From a checkpoint of a small sound classifier: trained on short read English sentences (LibriTTS-R).
Rows from block 5 of a small sound classifier, named by matrix and row number. Rows with one number within an expert belong to one neuron, the router's apart. Each number is 500 + 40 x the weight over its row's rms, rounded and kept within 0 to 999. All counts start at 0. Numbers have three digits each. After the name is the row's rms in percent of the matrix's.
Before each expert's rows are labels from the 100 clips, of 14976, where the router gives the expert most weight on average: "responds to" is what is common among them. Only what is clearly more common there than usual is listed. The data: short read English sentences (LibriTTS-R).
# router: slot weights (model.blocks.5.mlp.router.weight, 16x256), inputs 192-255
# up: expert up (model.blocks.5.mlp.up, 8x128x256), inputs 192-255
# down: expert down (model.blocks.5.mlp.down, 8x256x128, transposed), outputs 192-255

# expert 3
responds to: voice: male
router.6 100:492506449545490480545548485468587503505485520443492510480470519475500528562430484462539483476469600481493517593425514496444509537536474428518479514505442478504496463564495475438481506506447513
router.7 099:484508448546501488536554496471591501502495508427485512480483501458491526588427483443525482483466593494502535585436539482471493519520454446502477493489418473526521487563480465457476490501446516
up.5 077:503479505516577491552495484579549539608482479494580453504505600503540509562480440477562528488499480504531509509462459528488458488498528475548473521543421550459535468542461581492464547471454507
down.5 084:507539450509520588420426532484528484482440469479433524473503474548455499428518472530420542495488422491485474456564502529573564493540451431503504487508498467444539543445472429467552502513451514
up.6 088:457545546528488483600563456509475522512490534457421520488466514529424480517455469465549538530497596432512495597428464497485544549520467462502490465491497481515573450435544489437459533525461547
down.6 102:467522489511493544457520561540484525526478457459483516494516454534441460412496490549487586523488460477493481481525468513513533512587429481524501490513497475417504471487540432472550447529448512
up.7 092:533446483452550482485469490453516525541484436488533506496572576447554471546474468449471535470525515493605522534481479548513452519488518475441520541501442526596473423563513552552442482526499452
down.7 086:475543585449555486526479500516547483465493456433487507559434525546383487458499514563469493496458537519544494480567519490444603488535519455516495439426544503410507585425500445508562485487494476
up.8 081:468490444459497502522442545452541468525524440502548521491507428432535520457465461454480528499510566526522508510503469518568537520446533565575461577502436482478499526455480450483502481525470484
down.8 081:432482558499529474487465488459545554501473484511476459561509505491503537560527503553564518536399505485485506584538507502394470406470567565534491463455610500504544502471528472513483589460582447
up.9 117:486589471521564526511490575487435533539440500572509534509499431542528465452534511539457504481521450521471423450568508521548485473484581549488478541474551421427483501435472427529575394515487472
down.9 127:499407537482497428541493461471451552518507503559495419544493493430516551550515534428566489497440551536482497534467500490482443474464525597456513504549558537572489440553529562543439575482595482
up.10 097:469526461441525549494430496477509487447531539493549536512590588447543541607478483450516520513497500522569507497496493518486453511440390487471502542546414506541473487593513512553507473554469487
down.10 084:470512514464472508543503546468473499484476554480473467425424510533515510414524541521530502492519423436459463509484484461440482498536543505500450472440476514379577477428500495544575468508550433
up.11 081:518532501488455488500520561492537555473506582415538498497472501484478552507453483508470569570486501485561466647405437487524486515503452442488518428468440543519441399492496512499484540516525606
down.11 100:505489522483528506422521490476506490510488475437523551471499471544554500435491496566455535496487494465497491475495517472524511525539480418558518456489501474448463553468521472483592455540447554
up.12 075:444464525506547514545512425531506510534512487521463497523445516466567503580395428488483452460496549456525487523456495488495501514519475465512451536481437387528535488488537461509408523502530487
down.12 102:522549425484555503472503556491576488506473487484471572462443509482533514414539438540479564467520485467526497469450491489547545583501496435524455454472486467448484563414509445484534433517440489
up.13 103:486538479438479488456419505486514496530526490525557576554534535436546495543486438467503455479540565497519533527559481492508485543510514496464452587510433454500474535547479452539505453589516470
down.13 103:456461478541533453530559514460546580496541534534493470511502473489453515513452541507616462476444514464510551574498479442466495517473492553491549433479561588474525485497539489565493462467572514
up.14 078:579506567504508490564526502511529501482459521435438506482496562477450523509473477437539513525570488474579511596505545508460499535509515459537499498506393466534490417538566475464435478511486504
down.14 089:432515475556560508491496490498522476406502463455515562428491504527486584455515537511466568457582507475461514478548476491519549469543444456548462530452526466509540594473467405432541447527470556

# expert 5
responds to: voice: male
router.10 098:485509472505532468556512458505541519507484489402507481475489505484495516535443482489552508504489577496515510567457516500481478528522474427492492520505480512516507465528497522416482503526418534
router.11 098:479521462506525466578523478514556533503477498397490496482471492505500534544439495488561508487509573466519501558438511510458487525530470421497498504494478526490490471513505517432494515533429509
up.5 083:442517511477413484522515444469499508460508501539418553530492547457496522570520500509533457534489512437475521599551484457440488490534513508574519471494458473511515491518504534517468559474448508
down.5 093:514493484464543536490545501393553505483508444431553552474571419491490466450493487596513530492560504480494534505560548485525473520489493473466422464511543418495507479520515469496522497535469551
up.6 095:512525414574487483535522575484507516476469516532406476489511490488475474471486536472527509554556533502413498511449566484496471565542443507529534498508514562427516548402501491451491432562497500
down.6 100:487465588495518458517528468484442469497492500506563456601526542447491488559510496452535479501474534471478446528470517503508504466513532579476507528486519555535496460552482479484507545486548472
up.7 093:484486452539498532559509494502530572460531442415516533489479525505510482550474500460520457441433584491546550533504505532454510584528494427500524578485476496486498510528452574434493530570431480
down.7 080:502536445481452497495504459532542467539513508498514544501483563543449437480534428609523553422489435447478474544500492527530484568473538450509507511529486492456497539479481517513514472456400445
up.8 111:481476526542554473510517480523462511544547477515537549450482500516472479471505564505518551454513532493432461490519462506521461485475547478487568495463579485514420465516519508544455500574466500
down.8 097:473502562493477453496494456476488440477525485568489445528522479455491515566428449527540436477480523512493490518560500485511508490545470531557511476489533489504521505464504558544435546472567505
up.9 097:523446461478504517534519471451545592480486507433476474504454525448486544516493494490530560480498480423521522579459467399498546545531479485510490411459497489559553432542557506406453546474493519
down.9 094:567513434490502558455476527496620490443475423485483524449482447389525429539458474534523433430485514488474483461497544466535508509551468405517509532469484466419539569520513495547618409519467513
up.10 145:508465502465522513444440447520456539551539443501580508549578519437588547585526460568501500419455543551560463507441459521547472473477506484461530546530492474548449463615465549548455470564465471
down.10 119:483523502515482483579524524445448448443502526464439501509439452500514543468511538522484535491469426502467422492573500482495513514470490475586499472475580520456562502425547482513532500487576487
up.11 078:473500481425526466510528509588564488572502549473528542442531503463561463467534511410486502430466518444593490572449518463473557484458498478488557561505470472570502475462524459474537504563505522
down.11 097:483578462542484530476476465531513563469556504428491554460531542603502495411497473624456550501527494480526468478510547432589504534496495438459498515521473479468532542555566451512521438466423455
up.12 084:467493476521547549582558525564521479523521470451523552434465547487482434499483487485582514503500466453490467524516482485447475540507444481541486538494496527459515500498515542480515419510416521
down.12 095:549571489529544496532519464501470548529474564442505578501474504473565488454503466521460575482522542456514468484448472480531520544527506441499476554499477529430456493496550498453531462482428484
up.13 082:491489495533551480513530466496464480507456521468546541497499587461578494573465477521483564544429540455567530533518444496378527515563459483507523515519507518470536453538544642474464501507463431
down.13 097:517526450489498534566440519478513476496514521445490527459479548472485476419467474537475499483539511450506537445468530503431493558520484457507385442434483475485553494492462445447525496527429502
up.14 090:455480498428526451501578510560498479545371381492572563475522518461450420524493470458514536523494515473552551499541543537515456536494539412512475646502561509527474430490486562500453462520484499
down.14 092:515485523490466467462499514541580525553396488397463542497440498485513479462470503585537554468523514451516554438485515531559466527490507480538440490481511441484511504550476516566546493485425529

# expert 6
responds to: voice: female
router.12 110:486537493502558501538522464461551508481481517470501537471481511516512560514459450552547473452516518399526480528455476516435526528578470473529509452420462481450470469508525462437559515526429483
router.13 096:484540478534480502531520484504574492514526516454456541485486490467497487547403504464537474461492569485490496592427489467475511520529469451485475498494414523513519502518476509450452509498460493
up.0 081:506466531494502516562497448490517512550514462472511500455449562476496466499474520491520545466515526462563549527440534577434473619521473467546532574535499489536529463531474543394419547499481500
down.0 099:523561492533501547500480482521564515494506529422511550454525532534477470452462479551461520504478442441516474535527467482544516540465519436549457510466473413430512521496464470482559507496374468
up.1 107:543493568489548516475449436453469484523454452505518439494585575561540554520544491546506502467474443491534502498496457520509483462493559490513528471536528493549449459553470537510492549450507512
down.1 103:496510504524431517532555588541473507521553478538442509447494429493473445424512539451460489516510481498463502515543477471514533482490475462592502504479528465511577598483521470473552476515512488
up.2 094:492436480481534494571528466499510499573507472463516502536462505464499520484426486483530505503561515501539510533386530519501458519487445462493514574587480519587512454530462503470434531528522521
down.2 114:497535464495535529465497518514555514497522526458505539449471501527456473421536534593457538450485443504528542494476469485535551550573509501578445481461505442457560537484487477472547473471365481
up.3 086:463484492470493461523521516510477577531510472434560550450514526465499460510452476439559523477516551443545525529433518576476411497493495463539535549533424515588535408527550500479426485526456461
down.3 099:491530490545482538465540527554522483484524520491525482490509514533470470369445515525523510456466511465563549522523524480471577565494475502544493478490509438431566531445487467477499500550381547
up.4 109:426537453456489584495484475504493503533537495520573577544526558447566528602521504502568541506508561477504468506497502500490483542513507511499462524471460491497391492513489447591497493556514468
down.4 099:531471481500507495550472508430528500509458467503524492491497518493518525460435514519528442493437411486529446561530484497489486493524490469472487494510559500487568442425468504467486544473571503
up.5 092:508570439479456468476478521500452451514467505481505487525559445519572520484523497499485442498507499554454467506496497482496487440463543505472488520587454510520445530452419539512477488491600569
down.5 075:536506527506541456458499507461501510567518508482458533597491523578485495480460492523603512472468466467525504542522419552468467508500516532493444580466589519448551467520448535466489543459477425
up.6 117:462487502496541548457456521498449483492494436516584547530616559471583516567535497534519554469512521497556472517524484533499508540494525512501508521504469471484411474561560524596495509571490488
down.6 105:520483468525524500600506523393482506455517498492484475518469461516495564447434526494477472506488457522460507497477524473461518489470463506499530484487468414499558509467458474516494560423551545
up.7 082:454489478479494535608515514517484520529498448438519543433488524529511426494485451477537475481516569469577509520459509483482465508487412470540580578485465476493521467520524533480497512525395507
down.7 097:517539459504496562472493454545565497477531462394478573450525501571484455431487503518487532480489448465546527501490441503519537580516514482529516527457471453460541564479480503495517436503431481
up.8 077:503488437464472483581523485493552529573445452434570474439460553478524499483426490472512483473465556516537494549418512504454474529441487451466555561508471469507519487511462455454463475552512502
down.8 107:543568487523481577484485525519576547535500514468509519508482505547479439470458494566474530522504497512486572508498465496527517564573452416545483503492511445464502573457506473453565445491342467
up.9 109:484566487525523456573548493553536540513485567505411489454394435566432499430511541518511559530495483441404484511490477444539534496522525534554507440452528490466550508433497459404519440426517548
down.9 106:495476573519451469444494439448471448522508518561514421549492458440500513575521535414528521547531584579486492482548497497493449470516542540441465468503467534573477454577525519534440513563497491

# expert 4
responds to: voice: female
router.8 092:436563472491533522516487506494497540476458483454499542494497530513535600531489460552543498481492571483504497532488517510450549530527493468502524491444473546454422440520536463482558518536469512
router.9 094:432536468514547524554520476506529547494470477429505555494486507486528552539450475540552505483473568458518536537438524507434529546546463419467506510450473559480452440536519489425524509519434501
up.5 074:482537496501488492552496502431458582482444549475457431463444517605424527464484507467548503515470522410489496547383547492485498476557505388549627512496502525515512498484546520526472530545440570
down.5 095:525513487480548496455509473529532506503481501436492549529458448545474513400501488552477506484459479476473468532464509506514541558522457442534471489484483480442474477497523452456580485475436460
up.6 121:538540509517426524492524497453581500420581569506411495559414546496420474468446537510526459538446461494428518520512501455464490466521468519501500450509468557468566542500527466517528535453491493
down.6 129:467454494492540481508532528489443519509445487451515480491485492467513576539551458455515518516575559470526502542467530484493458514481558460447477514500474532519422433506540427519538512524565464
up.7 135:536525511496444571541521491451539472384553599514377526551407490508442475495474591507528434565460489472431472502514482426474497474514441509540532464488499507445521533478507483474541510459477466
down.7 128:472444498501509459475526456468478510501470474451533429467518508433515532518547477471545512497565572460534478511498537544506476537499532480498472489467459543541450383501540493549482556556572527
up.8 098:492509541510459521513533496463560525403566568479409520546437480506454528486499593513528542547428472457436515525528451416453464490528478522501536423432514597457543520473553456480532551448485459
down.8 106:508499496505468482469461478467470532476395485443505447466505485435466564508520477438531503542523614462517499514505561484484502522508495496524444496476443508479469455520508465464501547559549514
up.9 108:538478546503435512533501451422533561430616556500422452546411530515428522431502574515505542577428486453462525474491511504491505498561467507504490466501519544458572522487535450447528544464478575
down.9 120:477472512494525482489531546457483514497440498482503500504533518431549517598520447400505496500584620518522526480480537502492459523463540534480520465523491574565374452527532488563494440546577488
up.10 082:475585482529486507508535452549495485470452513409460516471475466524480439522463511454521476480457504512478498535459509436428499554511489426542576495467426565462484471499546545486513572515486437
down.10 079:479558461581445516497456518544584522556524489449549520469507488576451464442470485519532492522400461520475502504488496507502454474553462511560498494492468451434490537492513490513529464508453499
up.11 092:501556527538453530526492506483584495445545554503376534549449504491494471506436573518551499520415499469444480491534443460465486476496442519495508420423538548434514529498541451530548540438504464
down.11 095:491473483523544467509529436532483473532421500465451427433501465470413506523539423500488496466579533461518523517484536526476504532494512456469484542480424523515517466478595480486603505532499516
up.12 146:463534510462537509451460517529430536558449392475608511474575506531554533488564450535463541452509514520551495454498537565537517511511547522540494541476530466510452493480543504551514465518487532
down.12 131:506441537509451483503491506506440425484564534544490501529505483500451471553479539445514448518487501563487473528525490459504454467495506565517525523522525506508552536506461575523394550476530506
up.13 131:474546488488496462514508500556485518538476488477497447465493443592438502424541493524466526510523460481492497447525589544518541461566573506555526525451593520452546533413556473419531443480506561
down.13 128:478479498506437403425511476506488449474530490530527410531529491474456494562496533394495476522492535529488571504509550461476486457472521557463482498505499464563509496536491572509405513527502475
up.14 120:442511508495519539498501478553408500507472435520561573471546478545601521526522499562484546423521548524486457437516512551504526520501541509517547521479511409499432506557559490554494496617475458
down.14 108:490416522503455431536457468471429462450571550544464474528458509464455460484479525411511451556512445513446482538515489517499453449482521518496499489478534540500542534447457569477425568439580545