From a checkpoint of a small sound classifier.
Model: 5.84M parameters, log mel input, arch vit, norm rmsnorm, moe soft, num experts 8, patch size [16, 8].
Data: trained on short read English sentences (LibriTTS-R), 26041 training examples, 61.9 epochs.
Rows from block 3 of a small sound classifier, named by matrix and row number. Rows with one number within an expert belong to one neuron, the router's apart. Each number is 128 + 32 x the weight over its row's rms, rounded and kept within 0 to 255. All counts start at 0. Numbers have three digits each.
Before each expert's rows are labels from the 100 clips, of 14976, where the router gives the expert most weight on average: "strongest on" is what is common among them. Only what is clearly more common there than usual is listed. The data: short read English sentences (LibriTTS-R).
# router: slot weights (model.blocks.3.mlp.router.weight, 16x256), inputs 128-191
# up: expert up (model.blocks.3.mlp.up, 8x128x256), inputs 128-191
# down: expert down (model.blocks.3.mlp.down, 8x256x128, transposed), outputs 128-191

# expert 4
strongest on: voice: female
router.8:168147125168053133139153153062165164089167129104101135105145164134114124135101131183082070172056141153148117105143136154169137133072156199106167159128061116062133129117102093161132135135100145
router.9:163124127170061117157171161057132161126177141125092148105150179131106142135087142148092070185071119136131124089169155159162120158069147195108176133103063119056123152115080094178103143138087141
up.2:157102126150086127112155111132124151159106108107162180086096135128202142105131036141097124122083131153080112121138171114163105178153133101100128127125105210126096099147082148131076156138105082
down.2:127140104148167128129179109072124127106096104120125177100097149111161115084153109149090089122126210117184107136170088143179132193093026165181097137154087125076174093170131128146098092109099117
up.3:139122105131095089070120187139156103139185116172092074167096147127105104139099140165136112099091098114126124125146090063131156091093144157105148065164109099117159134112138121096132147126132141
down.3:088079155091128118165169110134122139100153133099148147098188149150115135094116106119121149082081159115128135152111127128154115094174224140086178184104121126076061177135175091175190151125160134
up.4:141155069123067103102131172107179098152170094175120101173116133111098123113128179093184068143120080119124123096209110077102140144108110148138184101160102127105125148086114106140100060182116110
down.4:120106199169131164142132102094081159102114129118119161135099150127134139173178142184105135171110142081201127115095119156109085086123115157149133146081127135125062072106149139088148142106043075
up.5:135112144156117148120148115155140125184140087136142181119052091128160149092144082128108105128162126193071107151147130108124109152194109096041113112115098159124099081151101151091094087152123101
down.5:157130105164138088124144139116080100117087092124130156123093113104138123141129111174145123152113160181141094146149120120185130165115070144141119106152086148104143126133109125127063083145067100
up.6:120101166164080147127146115125125161154120100125157173083103099126169118095107084117101149121111174190092110137117118158132120163169090107063123137119107204098098108220093169121069084120141079
down.6:163174115148136112113142108081088140098064127101105130080109115074169148102152118147118103185113128160149112149191100143157127145129017123134146084133120128086118102136073118121107074119091161
up.7:123143121164064089118156119126155118126168120183138153140188140075143142089074135139131080129152092152091122126197124080109109158137113115140161095101119148094105159154064096106047116167107120
down.7:070200097149151127133075080125118149096116162107123095121058141098154087150086119090165147206138138149124127120132144097118122186125034090126112144095108116158151110161140125135093126123002105
up.8:109122139192106116078150107148108103165122096182126164140082132114162163083093033164130116121146163170077133134131102095142132170176096118109130122068117159092095094146096160090078148147110095
down.8:150102118143099149116184132090164156065111144097179151098117166162136144091133178128147085133142130083141142128113150161180099104141163112150124163045050126125087179156096123105142176096127073
up.9:137114115129135119120180122142142125172097096142149188114110130113199117101109099115104137162139150159119097166103109144161110160166101105098092133101106189074095121172103199094086070107137121
down.9:180105084156144125110168128074137139117095128106102175090125110048121118120118118125156131138129173134138103088147104092188132166109077157126150159118055111063113142144113159100064066105077117
up.10:134121095130108091028115205121170099135150080170119106198095153117109132127102165152153102106105073099133131104140123038143131097075123162150165038176127106120138151101148144087122157119140106
down.10:135086181109119155168148102108092187101143159118177172087157137153124118114137117132106140096080146114142119176109099187157120093140214116128185187116124123116076170158129074167138107135165120
up.11:151134104096100117053144223136155091134145112145103096170106157134108108144106170151150108097121076106146126117169081034141143116078124155142147055183091095117143146115156156110136183127155122
down.11:121123177129108158186160064125111184102161174126151153094138152127143154075134132129096111118099139112098137138127132168158134110154206156084200207121123120091048135146141073150174130155155152
up.12:162102117114116115072125217103141121152103106142120095119085158138109110131126164149127100106116081129144135136131105052134146093100130170150134059177078081108152140118147178101151184120135142
down.12:106123170126120130172122063118125209102146168093119158085203136122114131121153115132092180135046143109103134142122138162105130144184175140082176163115145132117104154160100092197146131124163100
up.13:113118142125165101076165178140133120171088068151130130147068173158137139106133081147134135133151168114140147164113148136137129122103142148150085086110146128110148099138177194066114151045153083
down.13:078142115129131155111111121185084077124155121122167117160146067110089128136126088113124185106137106190042117136130152104081103097200210114112175155126161129157134171132142099132168151185165189
up.14:142148097163063070107115180120168109145182097191124103203079111130103149155092122146171046108114084115123110073135111067107152116118132160095158085147131121135138130098116108118109094161133148
down.14:190088186107126170166158139104106164098129157091169172086160161122132146126173141126116112118126139104206105140146097168162107067166175132138158146126120103090097166142157146152194166108132138
up.15:131132129191106065063114202148127089134193055213122059185051149138118129123085121174130093119092108131130110124145081021114131121110117151124136052150139109145134115151136136054123133107144139
down.15:114091143107148160141179127130112138103101167094154131104167138148134127118179123113113166057112116113133121151119122149177108080179212115119122155169108144136097215164131133162162138143136124

# expert 3
strongest on: voice: male; the word "you"
router.6:093165157159092144103204131169117105080151120114121173131166145153172079082141143140153184157163204100157135095142093161124140145131102130141115145125132111111128099085223084105124130110127182
router.7:084174149125106127133150089179097071094129098101135153157137137156163059127167113142179160110168173085133159109172118147107139147135081133159132138139126110139120064111199130102149068089137149
up.24:119172139146111125135088078108134132093198133158089110166196161171040139137092152130181128086137096080144146067096154125103162146099148118172124172081145134168109156065133079105130169167148126
down.24:110127144099156140104143130122152146158161110097183159127173115138161128122135120077116185118154169156061127136089094129142110112176221114056113126103132129118038171165128171103123116133124115
up.25:181163096037132186138100163108123121128099176068118099114144110130110103141130119133164173177150092123163121131181086139154124096086143121188113135181108067127144141095146096176183189154161158
down.25:111138140190120054121158168122083131118162105154126112130141129078111147125069123145094102138088148152093131124112153104099117188132117148073198138092113147145118097118154124120074099128080123
up.26:149148099134119084141151116161152148178104114150160186114132091074153138097137131103098094142111111145080087147119121152171098203123090117107146087107099207115062168145093159143060085143074096
down.26:139085034101140118117160106091120136154170085122124189113119088059100116098130200113094087174152126190096109140147102127119139096131073133144163142208118162098065085131154121142052118128176130
up.27:120111115156125103134191120153163101149133099138124168105146103108207127062129143114113075132161140142081093144130096115159089173151089118078133102167093193086081135166121152129098098106116174
down.27:143123104162187128160118116117102133115112145130103158104090118054152139103103127162124057177104158136151112161189086111152119161075026125076168114126130175084105104125076100137114115106090150
up.28:178166095114096160155131191103128145111131200064145133086141121112097117114160154095133114152135090120152095086200048137178134110084117126162155124182078084111107160083116105211173169173132148
down.28:129080128131155079125151132148157139144112128160144130126136139095100125136159107135063181144089142177072119176131149082143052215185109139062149165088092159126091101201153167096129126155133065
up.29:118090152128146161153145089155096123149076116083168154091092129136191100126139117128080162111133172123137120188121140156116098128193129072079097144109154190150130094228143143110122115090124115
down.29:136151114092069180134113115114130115140164129121148122155160124170090158175140169080138180103159055150122160079059105145064185098118220115176165147159156150154136212112102144150126132171168128
up.30:143164093043142187130114177103118113101098177067143101092141125129114092135152124107126158157147118097145132150183097143170130105090150129174118134210105096122139115099155118199183179162147140
down.30:121120160161114088122164143107140161094143106177111159160154119122083134109087108196117138145111160156058110143097167132109104169170144164076185118070115141121109126146147130122094122138108117
up.31:117163127115081141157123104068150152086172211156093111136204161131087158139063172062166095116121087121164142063144119156121143128075139132177189173114136132121131195087123108163124116166120124
down.31:165122141098151182172134108095129142092064188089145134097095152115133041131112135119125115134095165107165102171137150187172120159085051146142188186146096120114169129145089077168156113075070134
up.32:108187152173104078141075143122114154074204128168095099174174153134083148124095102136162112098125103103133134059113117104093147122111152128180127154117150124174150143040132093116129151177144114
down.32:087133140119130129173184154107129161115113142134163163160152105140156154159131118076091175106121124140059131111088097153146086087175240121066101111135114132103075186134149153098092147128131109
up.33:159078122097143108129164114131141130162119122126171150097110098104195118102139134132063091161163129147080076163152105145152063195174105074071138128119119183096125139157101151148091109110088122
down.33:152107110141182115123130109162135119136111108126161104115069121068119121129141097128142049160101095150147084169177121121186065162148048162065093154095089131096099084111115119112121091123108124
up.34:094197152181091097098069148153115129098217110157128111165163180137071140123099090152174117097125112130155154075129106110096159113096123133153128132122162101163129105047118109112129146178153101
down.34:078134158102139118139177155090152183130105126137144121151181090154143106133134113082079185088134114166075123137089120136147074092179205116074085103120130142048045189147165175097111150136121133
up.35:111154159177091087157114066083127163095191159142094150132206141119091187116104161104140099100107136132123150071143123135098119149125130132157182188098159126101121160107132092132086100168148104
down.35:147134125153182142199061154076084133091089204107132128093132153111133089136106131106109057148093140143126088121151115096160163206089047134163163148136086136101136093142081129179154098122096142
up.36:123168139172119123149108097139089146085206131158096128136171171150081160145068136103166148088114093140137128054109141153109151145109131133204151148098167134159151160084137099140133166157169114
down.36:122125153071145147123162120136191133118153126099156130157194092134174123139152101089088177104103115156055142150100122123164063099195223120070092080127109168124114144158134156096111127107126142
up.37:108086156195121064086109117148106153129113086176097139170084167155131143128162045155120123097084187118138131145092089060104131134167149105116098053141143145189131050157127154057093143144154118
down.37:087167153122104127134177120133136144136158143130142173110187093169164159147123145085102180064110150151072143123069100143133155079141238127112081117125125121137099152108124174150111145132134155

# expert 5
strongest on: voice: male
router.10:114177182169131145117148157141126124105141129090153151076116099162136101112161047160111174088098150119135151101120059105116142106136147154187116100148119139163134095164187176106138038112154086
router.11:089142155148155148120136116124154130093126143114171146080107124202166124134172053137099190084104156134131097090121061126118133111133128134172086125139090142125167095167198132144144007137161054
up.24:172105107157077104150175071155146136173127114158159179125116119102178142076128127116109119123150142164085075123147136142185077151181096124056141132095105166090104136140107154114070110119086111
down.24:175122082158144064127155127164110113152095103112091146126104129070140098135107121150114074149172162126155112134192106121196080138124035127058140096114147127084084094123079111121107104125075109
up.25:112168150135142121173098059099153174034169221128062122123176130132070106166077125096116141109112161118127171124097163128096160116103154150137144199101146134159146160105132015182148089119133135
down.25:113108157124111094111208157156161147157167077138200143119158110146167163100153093111119213119132096101064126145096112133144098085173224097098056077100088128114116141143120177107115125121159101
up.26:141145099080142177162112129102138157087145245072104099109185128142081087148119189098156152131135083089172152108147175144131143109073122158172146193149105100126144161087160057209172150112126180
down.26:076124151150154079085145144166152121195141085169153148167094133102159155123147063115106086198138150175078139172072152105104081175188126123066089077075147188154135095151139190067082095145102112
up.27:123104143130142122149157114197117113174086081074205169095081135123208160086177102152102135155155160154126123167135147162155094135222101077124099117083126160112115093185126173124119155101138107
down.27:132165112120112163175094075066170144067158183104117091090157115122073150137085176104152198067150090130133097094113108134074179122099222172127182170175108085143139185125143115142158088126149147
up.28:126140127149151119145166075172090126128199142154165158106208128078149138066104168146122086195131128163115122107159099117131102162195068096129172138121136158117085128089111154138102129167123169
down.28:126181132183153101144141051165081093115130140120110137128105153068133137071123134153146114151100153136123162106185103105117127166138003167073179152133146182132081076118144086118115111162073141
up.29:110112153197168062097119072192131122132173093197139165149086148139133134128127083163136151120108195139110161150085156107120130142183134089085082100073157177135118097123121120075078080112121100
down.29:130109140091204150151085130104108173114046129109115113089106133124142110154142132098108109134132135174147111149134156145128120161122118122164096143093151123144173115176091117133129098111110060
up.30:194119073144117102153171098149174135185152118155165143146138083087180107088129146109107102163172123152083084168117152122175068173147096120102136108121095168086082125148097124121098108091080132
down.30:163127079138127140128148108123133097177111123138116172123095131077132140088077142094123119135186124144150093155183124133201071142143072123092157163150084136053057129120093127166134113139104112
up.31:097099160216123057100119127154094095151145078183140147154106192135159180128115106166110107124087163150127143104102149099097117146176128155102120078075157160125113112160108145038083127139126131
down.31:124146135114126177115161147113139156137120089128172168142206106161148163124155124076155187069169099161068122175085144136135103100147247116113108151148095107090080198149130141122099125127129152
up.32:084120178163138089107122059184132160151146089168106145178107176134125138148147085107143170132112145108092143144092196131115115146176129124115097128072175167133112110132132124078105125059116066
down.32:140072099114148164145053134112124105133067155096112112103074119124104122133126167119162081090148111189147079157123122142122141171111051122169168138128126131133110155145093143136101092134156082
up.33:162134085112111130174141097138195162124158161140124148117165090081141111141121120076108115133187130145099095175109161119155075152150103141079161189089089146110064187142077085179098100099068154
down.33:167126105177157136154116105151141105119066174089112149110094097122141091098090177095131052146131148159190120108173164107140166131068048143123153153158119114105164105121096057155148102126117131
up.34:136131094056133171183119105100156178065135255095092114114198120116080079140105168071129156106109130100149146134110171148118113109077125158147146215139106102125165173109133059202147118104130144
down.34:123120170120129089088151142169116118190117085160200095163090148116173169124168101133129144146147117176042116140099120110115057130193163117108097092096118162123107139177139194056102143154157084
up.35:112078171173149120073122110187096080168128057131146150110083127146196140087168082160129139131104184136128113144147111084120117136232112069085102048137150164143115073172128158080110093142146085
down.35:173082117131172153168059128137096134126082166103129116098067113058123127117105149091145095179137129172133102153133118144155103164130032054144158183122139170120112113170079110167168091160138062
up.36:122129148106121144160167060172112098157143092147188151154138140090182187111134183138158109185181109134149110134112138173141089161165074096110130137060144172105101147084131135093134089109104137
down.36:132170120137071157140155138112162167104142113126101181118205158188089142167090148123160153071131087155135179139080096163113177095143167159127143142163070068082177170103156114157123143101147132
up.37:137107145080169183132171106173121117136097126071175154071099103136198102115183113145098152150149131140135112192112159174161111147177106082093089135116134139114137098172145162127132097103124138
down.37:112196119163080119150069152100133142126190159142101086162128135148083163187101162143156100127128115142126187082117146110036186174091142140171151132160157119166180143100121100151141124162142151